config.toml
arch = "conformer"
model = "multi-label audio tagger"
dataset = "single notes of musical instruments (NSynth)"
train_examples = 184686
n_mels = 40
hop_length = 160
input = "log_mel"
spec_augment = false
win_length = 512
norm = "layernorm"
activation = "quick_gelu"
mlp_ratio = 2
head_dim = 64
fused_qkv = true
qk_norm = false
inner_norm = false
subsampling = 1
layers = 14
width = 384
positions = "rope"
kernel_size = 31
num_labels = 36
init = "trunc_normal_002"
residual_init = "none"
optimizer = "muon"
muon_scale = "spectral"
lr = 0.033
momentum = 0.9
nesterov = false
orthogonalizer = "newton_schulz_5"
adamw_lr_other_params = 0.0012
grad_clip = 1.0
steps = 2800
batch_size = 64
epochs = 1.0
lr_schedule = "cosine"
final_lr_fraction = 0
warmup_steps = 140
weight_decay = 0.03
adamw_weight_decay_other_params = 0.05
Rows from block 2, named by matrix and row number. Rows with one number belong to one attention dimension. Each number is 128 + 24 x the weight over its row's rms, rounded and kept within 0 to 255. All counts start at 0. After the name is the row's rms in percent of the matrix's.
# q: attention query, key and value (stacked) (model.blocks.2.attn.qkv.weight, 1152x384, the q third), inputs 154-230
# k: attention query, key and value (stacked) (model.blocks.2.attn.qkv.weight, 1152x384, the k third), inputs 154-230
q.76 111 [ 98 125  59 136 164 152 126 100 147 146 152 148 113 134 138 125 120 140 118 104 122 145 167 148 111  95 153 156 114 121 182 139  99 130 121  92  85 104 116 116 124 100 123 127 143 119 110 100  95 113 141 134 144 133  78 145 120  84 125 180 119 117 159 141 118 153 126  87 127 144 111 131 104 158 125 143 104]
k.76 111 [121 149 111 102 127 147 142 142 150 142 122  99 107 119 121 138  91 103 168 129 177 142 130 137  97 138 124 155 136  97 152  99 169 170 144 130 110 118 128 185  71 146 120  57 123 139 145 116 158  99 109 127 137 117 121  78 130  82 153 152 141 149 115 111 141 169 146 147  84 114 128 114 117 163 119 109 100]
q.77 143 [146 108 121 141 153 146 127 130 183 122 123  85  78 102 145 118 114  82  88 170 152 115 179 136  65 150 106 135 175 178  90 137 155 107 142 130 136  86  95 125  80 127 102 154 123 144 131  92 141 108 121 124 100 130 120 151 101 166  81 145 168 104 104  97 109 115 159  98 114 143 149 113 150  94 115 154 108]
k.77 148 [146 132 119 110 132 197 135 129 154 121 126  96 112 143 141 133 154 128 114 171 123 116 124 115 148 123 151 173 148 139 121 103 134 126 104  89  92 136  99 120 122 132 126 149 175 150 133 120 147 107 111 122 107 111 126 159 138  86 104 155 174 129 153 123 127 127 121 115 111  96 131 139 132 120 137 107 122]
q.78 087 [105 137 170 113 122 154 120 136 171 135 125 134 145 132 122 116 177 162 200 138 151 127 102 117 145 130 139 100 145 159 127 150 102 109  99 122 154 132 138 151 147 130 142  88 157 161 131 181  89  92 145 113 132  96  99 136 175  91 122 124 122 115 135 127 142 131 126  95 156  88 151 139  89 122 174 189 154]
k.78 076 [110 131 199 137 109 168 136 150 149 129 153 139 152 116 154 126  83 150  88 175 148 147 127 137 111 140 133 177 137 121 140 124 134 122 141 119 114 119 120 137  86 121 116 126 116 145  80  92 129 146 118 160 129 117 124 108 116  97 122 109 148 124 110 162 132 102 145 152 165 117 139 134 123  92  87 147 110]
q.79 066 [159 162 152 123 123 132 107 144 137 177 164 138 166  94 173 117 123 127 130 131 124 129 102 142 144 133 113  89 114 129  95 133 146  89 151 145 135 125 150 128 125 132 188 115 131 151 126 153  68 129 102 118 134 119 121 113 108 125 127 136 105 102 154 141 108 108 101 145 119 117  94 114  93  96 107 142 130]
k.79 076 [133 121 146 122 114 118 130 130  97 189 124 129 155 129 121 149 122 136 102 133 114 113 130 139 149  97 127 137  76 145 134 164 151 161 103 145 136 152 121 113 106 107 110 151 133 110 150 153 142 145 159 145 129 156 120 139 111 123 114 123  85  94 111 130 124 162 148 151 115 139 155 111 132 111 145 104 110]
q.80 059 [133  71  91 126 147 119 131 138 164 121 175 131  88 131 148 148 124 125 100 120 106 101 137 138 105 155 153 178 128 101 124 107 176  99 114 148 132 143 121 130 165 111 131 166  63 138 106 126 178 123 144 140 148  98 103 137 132 136 164 131 124 113  95 121 122 112 148  98 166 103 114 153 145 137 111 127 116]
k.80 075 [156 136 124 166 133 133 128 128 118 184 154 108 110 185 120 151  55 108 148 106 132  88 157 126 155 152 144 144 105 111 153 123 142 131 124 122 142  97 148  99 100 132 151 130 157 102 136 121 130 159 123 153 100 128 148 150 181 124 127 133 107 102 140 138 121 149  92 121 137 153 143 121 120  90 143 127 113]
q.81 081 [136 191 144 127 132  88 105 133 148 130  73 163 161  96 103 127 183 157 162 169 141 135 120 128 142 132 101 118 126 165 106 164 180 170 128 104 145 139 148 118 116 158 138 149 146  90 139 152 120 175 131 114  92 134 208  98 131 117  98 143 111 109 155 124 109 118 138 135 154 107 110 152 126 108 118 121 100]
k.81 086 [116 149  87  89 116 129 130 131 117 122 152 116 138  91 117  98 127 128 138 133 129 149 146  85 132  89 143 142 128 185 112 135 138 101 100  73 118 178 127 141 122 150 117 165 151 160 129 112 147 109 113 135 138  87 107 143 122 169 140  85 139 102 116 138 128 133 135  97 115  99 125 156 150 145  84 104 135]
q.82 061 [146  89 153  92 123 105 122 102 110 115 114 146  75 141 122 130  93 147 135 114 107 109 155 155 163 134 152 148 123  82 125 123 125 118 109 124 108 102 143 111 151 115  50 171 113 141 111 100 156 110 129 140 131 137 116 126 104 156 123 166 107 119  95 120 137 120 117 153 145 169 151 121 125 157 138 139 140]
k.82 065 [ 97 114 128 114  95  98 143 123 161 127 131 166 181 117 169 171 133 169 151 161 129 154 128 103 115 106 180 122  99 114  76 129 143  94 137 165 154 154 100 103 121 113 118 101  94 130 138 108  68 163 152 157 129 105 162 111 119 110 134 141 148 120 137 108 138 133 164 140 100  73 122 105 148 171 130 149 127]
q.83 060 [119 103 134 146 129 124 136 109  77 129  90 131 131 135 161 116 142 150 131  96 138 144 110 152 104 106 116 111  96 149 176 136 102  94 140 102  65 114 130  84 151  55 139 140 137 136  99 123 101  94 130 125 156 121  89 112 144 159 180 107 141 137 158 101 147 128 136  87 139 141 138 130 136 160 160 148 163]
k.83 064 [102 136 113 114 101 155  95 147 118 111  86 184 159 126 115 138 159 149 142 129 141 175 124 125 109 127 143 139 108 142 130 100 134 142 177 122 129 114 134 141 176 123 135 135 123 118 142  90 131 185 144 104 120  77 155 111  91 136 104 148 133 168 104 142 148  88 153 153 144 155 117 167 128 152 115 118 115]
q.84 056 [148 146 134 133 132 137 135 118 132 165 134 131 130 150 109 168 131 138 167  95 103 137 112 135 148 130 124 131 152 163 135  87 146 134 151 117 113 120 134  95 114 117 125 131 111 136 121 160  96 137 108 114 155 124 174  93  80 143 124 124  96 147 159 165 137 132 137 121 105 111 137 139  70 125 166 123 141]
k.84 054 [142 121  99 119 156 155 150 153  98 127 168 129 123 113 160 150  96 133 159 121 149 120 100  96  86 119 143 104 134 115 140 135 144 106 140  88 159 162 160 150 119 135 173 131 133 129 129 146 105  66 126 146 102  92 166 119 104 109 133  77  64 129 114 100 122 120 153  87 142  60 129 178 144 164 138 108 122]
q.85 075 [143 169 142 144 102 144 151 124 130 158 152 164 162 137 125 157 140 116 148 143 133 124 108 112 123 127  89 127 138 150 120 132 132 101 195 126 168 121  84 167 127 109 167  86 114 118 140 111  96 157 120  99 100 118 108 115 134  89 133 153 108 138 105 159 134 116 169 129 134 101 114 113  78 108 118 128 131]
k.85 077 [109 109  86 133 132 112 148 123 122 160 111 116 148 138 140 120 123 121 121  76 116 123 115 143 119 162 119 120 161 137 146 101 129 142  79  91 119 144 106 160 132 104 132 125 147 143 113 140 163 107 140 141 120  96  82 144 140 127 135 107 141 142 109 140 120 132  99 131 150 156 175 157 167 156 110 108 109]
q.86 056 [129  99 169 147 108 147 163 167 113 123  96 125 163 135 145 119 121 115 146 139 138 151 155 142 131  88 163 100 136 153 150 132 126 146 115 110 163 129 111 160 106 123 191  73 108 104 131 143 128 126 112 101 103 133  95 124 154 120  95 114 146 125 112  95 112 132 137  95 115 109 104 122 139 112 108 177 114]
k.86 067 [161 141 156 128 124 157  91 105 132 136 141 119 134  55 114 123 142 134 121 111 118 102 164  80 126 116 107 136 112 136 100 139 180 129 128 102 104 191 149 102 123 110 109 131 127 125 127 138 143 157 144 141 140 177 132 111 120 116 120  87 122  86 133 127 134  89 137 134  87 118 153 156 104 106 121 117 152]
q.87 054 [144 120 112 134 146 117 149 101 141 141 135 162 153  97 153 125 137 168 138 118 108 135  92 125 110 164 133 119 125 130 125 135 149 151 121 128  90 111 105  98 176  92  87 105 121 128 115 144 130 105 128  85 171 164 109 117 116 133 108 101 138 148 187 119 137 170 140  91 137 137 128 146 117 134 191 144 111]
k.87 059 [ 94 152 101 109 128  96 144 110 134 127 103 124 169 157 144 130 116 118 123 134 146 139 116 116 121 129  99  81 137 129 115 149 147 134 196 149 133  96 155 152 129 129 118 142 149 124  98 145 178 131 131  72 102 103  93 172 107 123 108 113 186 139 161 136 121 143 127 167 150 102  88 152 121 108 124 130 164]
q.88 063 [121 126 111 127 108  96 114 115 134  93 108 113 115 160 142 119  76 125 151 132 143 121 136 137  84 143 133 114 106 120 116 165 116 122 131 124 177 155 135 144 102 149 172 104 148  94 139 111 161 124 116 147 109 127 157 159 140 160  86 103 140 146 100 133 162  87 178 118 139 109 106 113 162 104  85 138 160]
k.88 061 [150 104 154 124 121 147 112 134 111 183 132 102 130 118  75 106 163 168 120  95 114 133 154 136 127 134 110 149 167 136 148 126 122 123  90 135 108 107 139 135 128 134 141 112 114 136 169 105 156 140 128 157 176 134 136 133 115 128 116 150 122 129 150 138 107 125 105 130 137 198 158 110 123 152 146 110 133]
q.89 062 [150 158 110 104  99 127 100  98 180  71 121 113 112 142 152 143 125 106 113 158 167  99 147  96 115 135 104 143 135  90 121 162 148 152 150 128 137 145 103 119 109 114 164 176 118  73 127 117 211 113  90 156 125 150 171 127 143  97  97 157 124 124 119  96 144 132 141 119 112  87 145 143 126  99  98  97 141]
k.89 062 [164 112 121 141 173 129 127 136 146 135 133 108 158 185  90 138 132 110 122 150 107 107 122 179 131 125 121  99 139  81 130  99 105 134  48 132 134 106 128 173 127 116  94 141 174 130 136 134 110 137 100 120 166 152 124 132 114 119 124 168 153 120 108 108 183 180 143 129 146 152 125 115  62 119 130 139 112]
q.90 061 [117 106 111 123 181 142 160 122 116 158 151 103 159 112 155 108 138 118 131  93  84 102 145 158 148 123 156 127 146 135 167 100  89 120 105  93 111 115 130 119 106 142 103 148 105 159 104 181  72  91  99  97 143 131 100 141 138 184 155 128 119 130 147 126 112 101  91 133 124 130 140 141  90 188 172 146 118]
k.90 066 [164 121 161 140  97 169  92 153 113 103 144 131 119 112 133 144 131 142 128 112 137 159 112 135 104 143 132 101 110  93 126 118 140 138 174 138 117 101 148 138 158 100 143 108 133 132 127 110  92 109 144 152 139 142 163  99 128 112 122  99 119 158 117  98 163 127 117 142 119 136 126 151 143 120 129  87 135]
q.91 062 [119 118 105 146 105 118 120 142 175 129 118 161 155 134 142 159 169 123 150 140 167 144 112 111 127 151  98 104 148 168 102 127 119 160 139 155 152 141 127 182 155  99 138 157 152 127 150  51 160 126 144  65 134 145 135 103  86  88 115 140 113 133 101 131 144 134 135 115 132  94  86  95 131 125  98 127 130]
k.91 066 [123 140 100 127 155  99 136 120 114 152 148 118 130  94  95  97  98 128 115 154 131 106 107 133 133 105  94 130 148 119 127 118 100 140 111  96 138 115 177 140 151 119 136 153 141 114  92  94 157 144 113 155 148 115 108 136 145 114 130 106 127 112  80 156 119 117 128 137 166 143 165 137 120 154 135 118 127]
q.92 048 [106  79 153 134 118 109 168 142 128 176 134 170 154 106 125 120  93 131 151 179 126 140  62 115 129 124 140 122 121 164  95 159 132 110 172 122 124 127 136 127 113 132 133  99 114  82 138 130 129 156 154 132 123 139 118 113 128  98  71 102 133 151  96 141  79 120 152  87 129 128 124 190  72 129  80 130 125]
k.92 055 [150  98 100 124 114 118 124 146 136 138 169 115 160  71 117 128 132 135 161 103 118 102  99 138 156 120 128 115 131 177 152 136 137 115 109  42 123 165 133 114 148 103 123 149 182 122 109 160 146 104 152 113 121 114  93 111 113 112 143 141 135 129 113 124  95 141 128 131 117 152 128 158 167 111  99 109 149]
q.93 065 [115 126 109 132  55 129 146 157 120 142 118 145 115 115 132 155  89  98 142 133 130 148 121 100 108 129 150 116 156 130 118 133  95 138 121 121 173 147 127 165 167 128 151 119 122 115  76  75 165 152 107 112 128 140 153 128 129  97 153 131 115 169 100 134 154  87 124 101 149 119  64 109 137  85  95 128 119]
k.93 063 [139 136 129 165 147 146 141 111 118 168 162 137 129 111 103 111 106 119 147 144 114  84 125 147 143 130 101 118 175 128 147 102 112 139 104 105 125 119 140 120 128 116 165 100 149 152 141 112 136 144 124 169 115 116 143 139 122 111 127 115 109 107 106 139 107 144 133 149 125 146 169 104 101 132 121 137 136]
q.94 049 [140 156 147 137 125 109 122 108 135 145 146 146 106 135  79 132 132 140 100 116 134 126  89 110 167 127  89 108 164 130 117 100 119 134 151 155 134 139 125 117 121 131  73 171 134 138 116 131 147 131 123 133 130 127 152 114 110  67 130 144 145 129 134 142 107 137 129 142 102 119  92  85 125 140 123 134 135]
k.94 052 [ 99 153 101 159  91  92 154  99 131 126 173 146 128 125 162 130 106 106 193 156 136 138 121  99 159  76 138 142 113 140 123 127 108 160 151 128 185 119  97  89 126  96 116 153 138 146 110 116 134 100  94 127 119 104  98 154 138 183 136 118  79  82 148 116 130 183 128  88 141 128 126 113 186 126 110 139 120]
q.95 058 [152 125 119 158  91 125 135 118 140 140 129 102 127 124 158 146  98 127 120 161 146 125 140 138  95 138 138 142 131 110 105 130 120 123  97 109 147 142 175 173 103  97 138  94 158 122 146  82 173 122 124 137 116 149 127 152 125 104 127 122 130 142  86 140 134 103 129 125 127  91 111 129 127 107  94  81 144]
k.95 062 [151 140  99 131 148 111 135 148  98 126 122 149 127 109 155 118 137 120 140 118 117 131 151 157 138 105 156 131 133 140 153  83 105  83  54 111 109 140 106 104 136 152 144 150  80 133 133 113 124 139 116  86 151 103  79 101 123 142 159 157 127 134  81 149 129 138 114 133 171 113 144  99 126 149 141 143 122]
q.96 145 [150 145 140 137 147 126 141 132 148 159 132 105 165 119 114 108 131 123 169 115 139 133 106 118 151 154  99 120 165 187 119 145 134 112 155 141  87 123  92 147 140 139 134 126 140 142 140 117 129 121 142 123 101 135 104 125  88  81 100  79 159 147 124 121 135  87 138  96 146 101 134 129 133 137 165 140 103]
k.96 138 [110  78 125 141 144 152 130  90 122  93  86 138 121  66 109  94 148 149 154 121  96 160 133 107  91 118 163 126 131 139  60 138 102 129  93 138 132 112  70 117 125 157 131 148 139 161 130 142  95 106 138 148 141 144 135 133 112 122 132  99 121 129 139 131 137  78 125 110 139 144 122 125  84 143 148 139 153]
q.97 109 [105 136 180 138 112  98 100 129 107 113 113 110 124 132 125 106 132 135 129 164 152 161  85 104 126 134 143  74 121 127 110 173 124 114 110 135 150 132 152 152 115  94 102 155 120 131  98 170 103 164 137 110 101  96 108 116 121 104 156  93 134 147 150 134 112 118 112 159 163 158 124 159 134 124 158 106 118]
k.97 095 [136 137 124 141 145 170 123 154 163 101 105 149 124 117 122 146 125 127 138 106 154 182 103 130 131 144 164 127 150 183 101 143 166 152 138 124 132 162 123 149 112 120 142 124  89 121 140 131 181 124 153  96 138 141 142 139 152  99 114 180 121 148 140 138 104 120 137  96  94 102 100  89 145 110 145 139 114]
q.98 099 [114 104  84  85 132 136 131 114 103 138 149 108 125  81 153 125 111 119 169 123 155  98 137 134 144 123 136 130 118 126 127 117 109 105 170 162  77 124 131 132 138 168 108 142 154 134 100  88 172 124 134 101 121  95 163 110 138 137 142 154 116 128 131 171 133 140 140 135  84 104 104 122 143 127 129 129 163]
k.98 091 [172 149 145 108  89  89 129 104 174 111 146 131 114 106 168 179 137  85 154 166  93 114 117  89 153 122 107 132 118 137 157 151 120 123  82 117 137 111 156 144 101 120 111 137 128 165 137 152 145 101 107 138 138 149  85 147 153  86 130 140  98 114 115 132 103 149 140 144 110 125 127 127 108  99 117 173 158]
q.99 154 [114 102 113 107 164 152 148 121  80 133 133 112 119 154 124 111 125 103 143 121 123 118 107 135 143 117 100 130 174  71 154 141 102 106 123 123  98 144 114  83 127 120 135 136  84 141 114 148 131 152 158 126  88 133 148 128 141 104 119 165 123 125 138 116 130 126 100 118 114 124 106 114 155 109 101 139 110]
k.99 140 [119 102 118 146 141 126 152 145  78 116 137 117  97 148 102 138 115 121 120 153 116  94 139 127 141 120 144 143 151 119 134 110 126  85  82 129 144 130  81  85 121 130 124 115 134 134 151 127 132 131 174 133 127 139 148  84 149 130 105 167 182 123 134 155 176  66 105 168 116 122 124  98 173 168  71 122 108]
q.100 154 [104 100 132 129 190 136 134 155 145 145 123 140 151  92 106 124 112 160  79 101 143 177  98 133 106 103 123 178 152  81 122 173 124 111 129 122  97 152 151 151 180 110 129 138  90 118 136 143 123 118 129 105  92 120 155 109 117 107 125 106 100 137 137 138 153  98 138 142 110 149 117 108 142 143 119 108 169]
k.100 174 [143 126 142 151  79 163 116 115 119 115 104  96 124 129 120 141 142 114 131 106 116 114 174  84  83 163 131 101 158 164 100  99 162  84 184 122 148 154 127 142 157 149 107 119 184 151 146 125  61 153  75 138 137 127 122 157 133 130 125 110 155 141 128 132 130 127 118 119 143 113 142 134 122 121 127 105 136]
q.101 160 [125 115 150 105 107 149 108 150 149  98  91 115 152 133 133 131 120 161  80 125  82 171 114 155 101 105 155  96 108 124 136  95  94 126 141 119 158 120 156 116 129 159 143 148 112 143 124 144 142 141 150 141 113  82  78 138 137 129  95  83 121 134 167  98  94 100  96 122 172 104 209 147 124 146 127 142 160]
k.101 132 [107 128 126 111 142 158 149  96 133 138  96 146 111 109 143  98 115 121 166 125 124 148 108 100  97  86 134 151 157  92 122 133 132 116 136  89 119 141 150 132 127 150 142  94 143  96  99  93  85 147 121 138 139  89 169  97 113  99 130 161 145 162 154 133 179 101 138 127 123 133 146 152 129 158 128 108 120]
q.102 129 [125  91 113 179 124 142  78 107 133 147 136  78 130 140  89 154 153 137 155  95 141 149 154 128 150 136 128 123 101 117 145  73 160 142 134 126  96 131 133 160 145 102 146 135 110 114 138 150  99 115 177 127  75 107 144 146 127 127 129 106  82 127 100 106 137 149 109 153 156 125 106 134 148 122 141 117 166]
k.102 128 [ 82 148 156 155 104 145  95 140 100 141 139 123 110 140 129 138 123 156 129 133  85 112 134 118 129 116 133 104  88 128 116 105 118 121 101 155 135 128 145 148 127 129 109 131 138 141 111 111 102 148 109 118  93 130  60 150 115 144 164 139 100 105 156 159 169 173 105 155 159 131 143 133 160 158 131 141 158]
q.103 154 [111 119 127 158  97 138 152  89 120 132  72 179 112 110 133  81 144 125 110  90 140 159 114 150 163 132 113 136 122 129 121 128 123 102 146 158 103 117  99 139 143 131 102 111 130 140 149  92  72 140 144 157 160 128 110 150 142 145 146 137 113 110 157 127 115 156 109 121 107 120 107 132 126 111 175 119 141]
k.103 146 [160 103 112  78 111 153 140 132 153 181 127 124 112 156 134 158 111 119  98 169 139 109 183 127 121 109 128 128  96  99  71  72 141 165 147  66 116 117 187  98 100 117 107 160 137 124 105  96 134 158 125  98  92 136 132 134  94  99 107 139 140 129 141 156 126 120 134 112 144 151  83 170 134 116  92 144 171]
q.104 138 [127 167 148 102 105 170  99 144 125 124 176  98 130 156 168 111 159 156 109  85 127 106 105 121 140 151 104 145 147  79 123 141 132 110 145 152 117 149 140 128 124 147 147  79  98 152 158 141 158 141 135 167 144 135 142 130 135 192 149 133 112 136 114 123  93 138 104 182 130 146 170 115 104 126 154  93 132]
k.104 138 [119 161 143 108 132  98 114 134 162 156 172 109 143 168 129 140 101 132 115 165 150 114 131 106 143 112 134 139 127  92 140 115  77 138 145 108 124 126 148 147 120  93 162 182 127 108 109 159 160 130 113 123 100 145 108 148 123 125  89 152 161 127 107 131 154 107 101 143 118 141 120 102 139 143 103 111  73]
q.105 123 [ 92 136 182 108 127 138 154 133 117 140 113 150 165 121 146 104 133 135  88 131  95 107 125 116 127 123 157  99 107 143 125 119 103 173 125 134  67 156 130 185 129 174 132 111 113 119  95 130 128 155 142 132 151 139 124 134 197 105  86 118 147 137 146 117  94 113 136 132 135 146 151 113  98 142 137 176 122]
k.105 113 [148 127 104  93 136 118 147  93  69 152 150 147 115 114 127 117 128 125 130 144 120 131  63 176 127 112 120  72  98 148 133 123 139 123 137 117 164 144  92 118 134 109 116 181 139 145 112 151 104 162 108  91 122 111 147  68 133 102 131 142  95 120 141 121 111 170 150 163 106 141 107 109 149 141 159 100 103]
q.106 130 [142 117 122 125 102  96 133 118 138 163 123 107 131 176 171 157 146 114 105 149 169 158 113  91 123 137 162  99 138 126 113 124 135  94 130 124 156 160 178 130 116 142  93  71 183 175 120 153 104 110 134 123 143 157 107 129 116 144 125 100 116 155 128 150 112 163 123 133 119  99 105 156 123  67 195 146 179]
k.106 130 [130 137 130  99 122 141 117 111 101 116 148 131 131 143 142 107 136 191 171 107 125 131 104 138 125 124 106 126 187 103 116 157 121 159 100 122 113 119 112  99 137 114 128 119  80 143 112 108 134 148 108 117 166 155 122 113 108 131 123 120  99 111 118 139 118 134  85 128 137 113 101 148 117 158 156 165  97]
q.107 129 [157 120 175 116  63 156 114 122  93 111  96 105 126  96 163 128 129  74 167 161 107 154 131 105 125 127 152 130 137 130 118 118 140 134 147 109 112 112 105 135 142 144 147 133 142 139 142 113  84  80 155 118  93 148 161 160 111 153  99 152 151 124 130  88 130 131 111 115 116  84 133 155 158 109 146 136 122]
k.107 138 [170 136 169 116 131 150 117 158 126 138 141 137 122 112  93 130  61 159 115 144 127 146 114 142 114 152 135 182  90 116 157 126 123 124 109 150 100 128 134 139 136 109 117 153 105 127 148 119 111 126 150 123 127 152 137 152  96 132 131 126 147 148 103 150 143 120 113 137 105 103 120 129 127 162 133 102 120]
q.108 103 [124 124 148 152 123 137 110 132 182  96 160 145 126 123 149  97 136 110  94 144 148  99  98 133  86 148 165 114 140 164 145 146 142 108 160 163 101 140 142 122 121 137  79 132 105 131 135 116 134 101 108 144 140 153  85 114 137 112 103 141 141 171 124 126 139 134 109 170 122 109 160 173 128 128 131 123 126]
k.108 111 [111  91 138 141 162 176 122 133 123 118 151 154 149 123 153  92 151 123 122 171  79 122 113 109 155 190 149 183 121 113 151 128 138 138 102  90 115 115 130 148 131 114 130 136 140 147 108 121  60 126  78 128 137 131 173 121 134 104 139 151 156 142 125 167  84 130 130 129 126 144 115 102 106 134 141 154 167]
q.109 143 [116 114 132 113 146 145 116 132 141  95 117 106 165 132 150  98 176 180  92 175 150 159 152  99 105 139 145 132 176 162 136 104 144 140 115  93 135 165 124 103 117 161 143 131 131 119 107 171 127 107 144 122  90 143 148 131 150 159  98 104 145 111 105  90 106 108  90 107 122 105 144 121 126 174 158 174 133]
k.109 135 [136 143 135 128 142 145 119 136  98 146 122 142 114 100 115 117 116 117  95 135 133 139 142  94 158 127  87 118 140 107 104 128 111 127 144 130 127 134 148 118 108 103 189 135 146 149 172 119 117 142 113 126  82 109 177 162 113 106 122 124 119  84 120 147 146 136 148 135  94 129 146 157 110 107 123 104  88]
q.110 079 [125  95 156  95  94 144 114 152 103 167 140 153 114 161 163 124 131 103 140  84  95 128 156 140 123 132 104  94  75 149  99 118 125  81 128 101 153  99 157 114 129 147 129 109 135 124 111 131 135 141 106 122 107 107 141 126 101 158 123 131 122 129  95 128 121 139 144 158 118  94 118 126 126  99 136 112 151]
k.110 071 [122 142 120 156 154 140  93 138 121 145 141 124 103 140 127 106 122 138 115 121 127 131 145 177 168 109 174 108 135 144 130 112 121  86 102 123 116 123 156 115 149 117 161 134 106 110 108 133  99 181 150 110 126 150 126 112 153 134 165 141  67 149 133 125 104 119 113 150 117 176 140 133  93 122 113 157 138]
q.111 067 [115 149 126 129 121 174  99 108 123 122 147 105 134 137 143 112 126 100  63 108 112 142 170 139 140 126 159 125 143 118 129 139 137 101 114 128 133 130 130 146 115 156 111 109 107 177 165 138 189  92 130 133  93 109  92 159 137 116 105 136 124 100 137 141 101 150 113 134  85 142 126 102 155 105 139  92 131]
k.111 071 [141 156 139 167 121 108 112 100 143  98  92 142 114 129 123 160 173 125 148 130 151 138 138 140 178 130 139 109 106 118 128 121 109 153 143 170  86  77 135 112 142 139 137 135 122 155 143 103 142 155 136 114 174 153 101 102 125  99 122 140 150 109 126 124 167 122 157 116 135 171 132  70 130 108 153 129 123]
q.112 070 [153 144 112 148 127 115 137  95 132 176 153  83 133 111  90 178  78  83 128 132 119 153 105 112 123 146 102 160 134 115 122 125 125 118 110 178 111 138 114 161 163 116 129 114  94 134 121 107 127 115 136 146  83 100 116 129 115 103 143 125 121 143 160 176 156 101 170 137 127  97 124 133  78 118  86 111 116]
k.112 075 [109 141 145 158 141 135 103  96 139 113 117 119 152 106 133 132 163  99 134 116  79 111 161 124 140  98 178 102 103 117 140 160 109 175  95 129 141 166 124 150 144 104 132 140 172 126 141 137 154 111 148 109  84 145 112 135 130 126 152 147 108 129 145 154 127 122 100 131 150 102 165 116  96 133 132 149 160]
q.113 081 [141 123 102 124 110 125 147 130 143 131 133 175 139 100 137 121 180 130 153 149 122 127 139 139 114 125 123 132 139 146 129 113 109 143 148 102 154 101 124 143 148 120 158 117 124  96 127 149  76 134 117  91 129 131 134 139 160 114 128  96 144 107 131 137  98 141 139  89 133 102 133 132  92 108 129 156 142]
k.113 091 [165 117 103 131 138 141 133 164 104 150 130 116 111  91 123 131 105 136 131  95 166 117 105 151 140 117  75 103 148 188 113  97 139 113  90  81 123 162 142 154 146 143 158 117 163 135 133 113 189 119 108 121 125  99  97 133 126  95 105  75 112 150  88 117 112 141 153 112 125 125 130 136 102 185 129 127 121]
q.114 063 [156 195 126 135 138  97  83 116 179 114 111 104  93 129 152 145 136 121 159 148 164 136 139 130 129 119  89 154 121 107  92 165 130 158 136  98 163 138 149 127 106 148 155 165 174 128 132 129 139 151 142 131  89 142 144 123 123  87  98 114 117 105 123  96 112 146 130 141 114 108 140 121 190 130 105 125 141]
k.114 062 [166 126  93 124 157 108 130  88 154 115 116  78  87 126 102 109 125 132 108 126 114  98 151  93 108 111 117 164 141 125 146 123 114  95  83 125 134 132 100 136 102 152 112 180 122 137 151 115 109 108 137 141 149 142  93 156 121 157 117 120 165 103 119 140 130 145 125 140 148 143 112 150 141 145 115 108 118]
q.115 054 [109  71 115 110 150 165 149 128 122 139 119 113 119  88 116 170 106 103 150 100 114 109 141 135 106 117 143  88  79  99 139 109  91 122 101 146 130 119 129 109 150 121 164 110 152 137 117 170 120 125 135 140 131 113 116 121 152 179 145 125 125 114 116 130 148 131 137 134 121 134 143 152 110 178 151 147 127]
k.115 055 [114  82 153 122  85 157 130 164 110 121 192 107 108  91 134 133  95 166 114  96 146 151 127 154 106 139  98 125 127 142 149 105 144 121 161  84 108 131 162 125 138  95 148  68 148 135 131 117 119 158 118 156 114 132 153 118 107  89 142 114 105 145  92 134 103 120  84 141 106 133 146 129 167 116 102 107 133]
q.116 052 [122 112 108 119 109 111  86  96 133  89 103 112 132 142 113 160 126 123 135 124 186 123 114 155  61 126 143 106 141 139  96 136 166 148  97  97 104 160 184 110 133 126 127 173 160 154 108 123 106 160  91 166 132 153 112 107 110 133 119 103 112 105 156 125 140 129 144 108 153 137 146 107 119 150 117 120 175]
k.116 061 [145 129 153 138 126 107 117 140 132 139 165 117 128 106 149 139 137 151 141 123 111 142 117 121 116 121 118 119 172 104 143 136 107 129  91 128 108  98 147 119 139 119 108 155 111  99 124 129 114  90 103 135 164 141 170 136  75  98 141 146 117 166  96 159 144  84 128 114 169 156 124 133 130 145 158 157 134]
q.117 067 [106 158 132 129 126 145 133 117 152 119 159 111 158 135 125  89 162  98 126 106 140 122 137 159 120 125 106 115 101 134 132 119 128 110 167 138 127 126 124  87 151 120 154 144 130 137 146 130  87 125 110 134 122 128 109  98 151 128 141 109 147  90 213 142  97 124 109 109 108 129 173 115 120 135 147 133 153]
k.117 070 [120 124 119 162 143 134 122 106 159 115 107  92 129 149 111 120 128 122  55 116 153 102 110 134  97 128 113 120 108 105 146 149 151 165 150  91 137 129 103 169 141 113 115 133 142 148 140 142 164 113 121 106 107 141 140 113 126 112 113  96 153 120 136 114 125 121 114 124 133 140 118 151 122 136 121 169 142]
q.118 050 [155 152 126 114 152 130 108 124  93 138 167 130 147 147 103 118 135 144 113 105 118 137 115 123 170 156 162 117 180 127 144 106 122 108  94 139 105 128 119  78 126 114 108 120 143 163 136 164 117 119 131  78 137 135 104  98  77 153 135 137 107 126 147 134 159 132 150 108 118 156 122 119  87 139 174 124 103]
k.118 057 [ 80 161 155 159  87  69 146 130 117 137 153 173 124 123 177 148 111 135 155 140 154 119 109  89 113 150  98 120 107 133 112 170 153 160 212 146 150 127 156  69 143 115 143 101 121 121 156 114 128 124 129 112 139 100 128 114 158 133 129  84 121 119 158 170 154 104 141 151 134 115 133 152 154  76 179 111 155]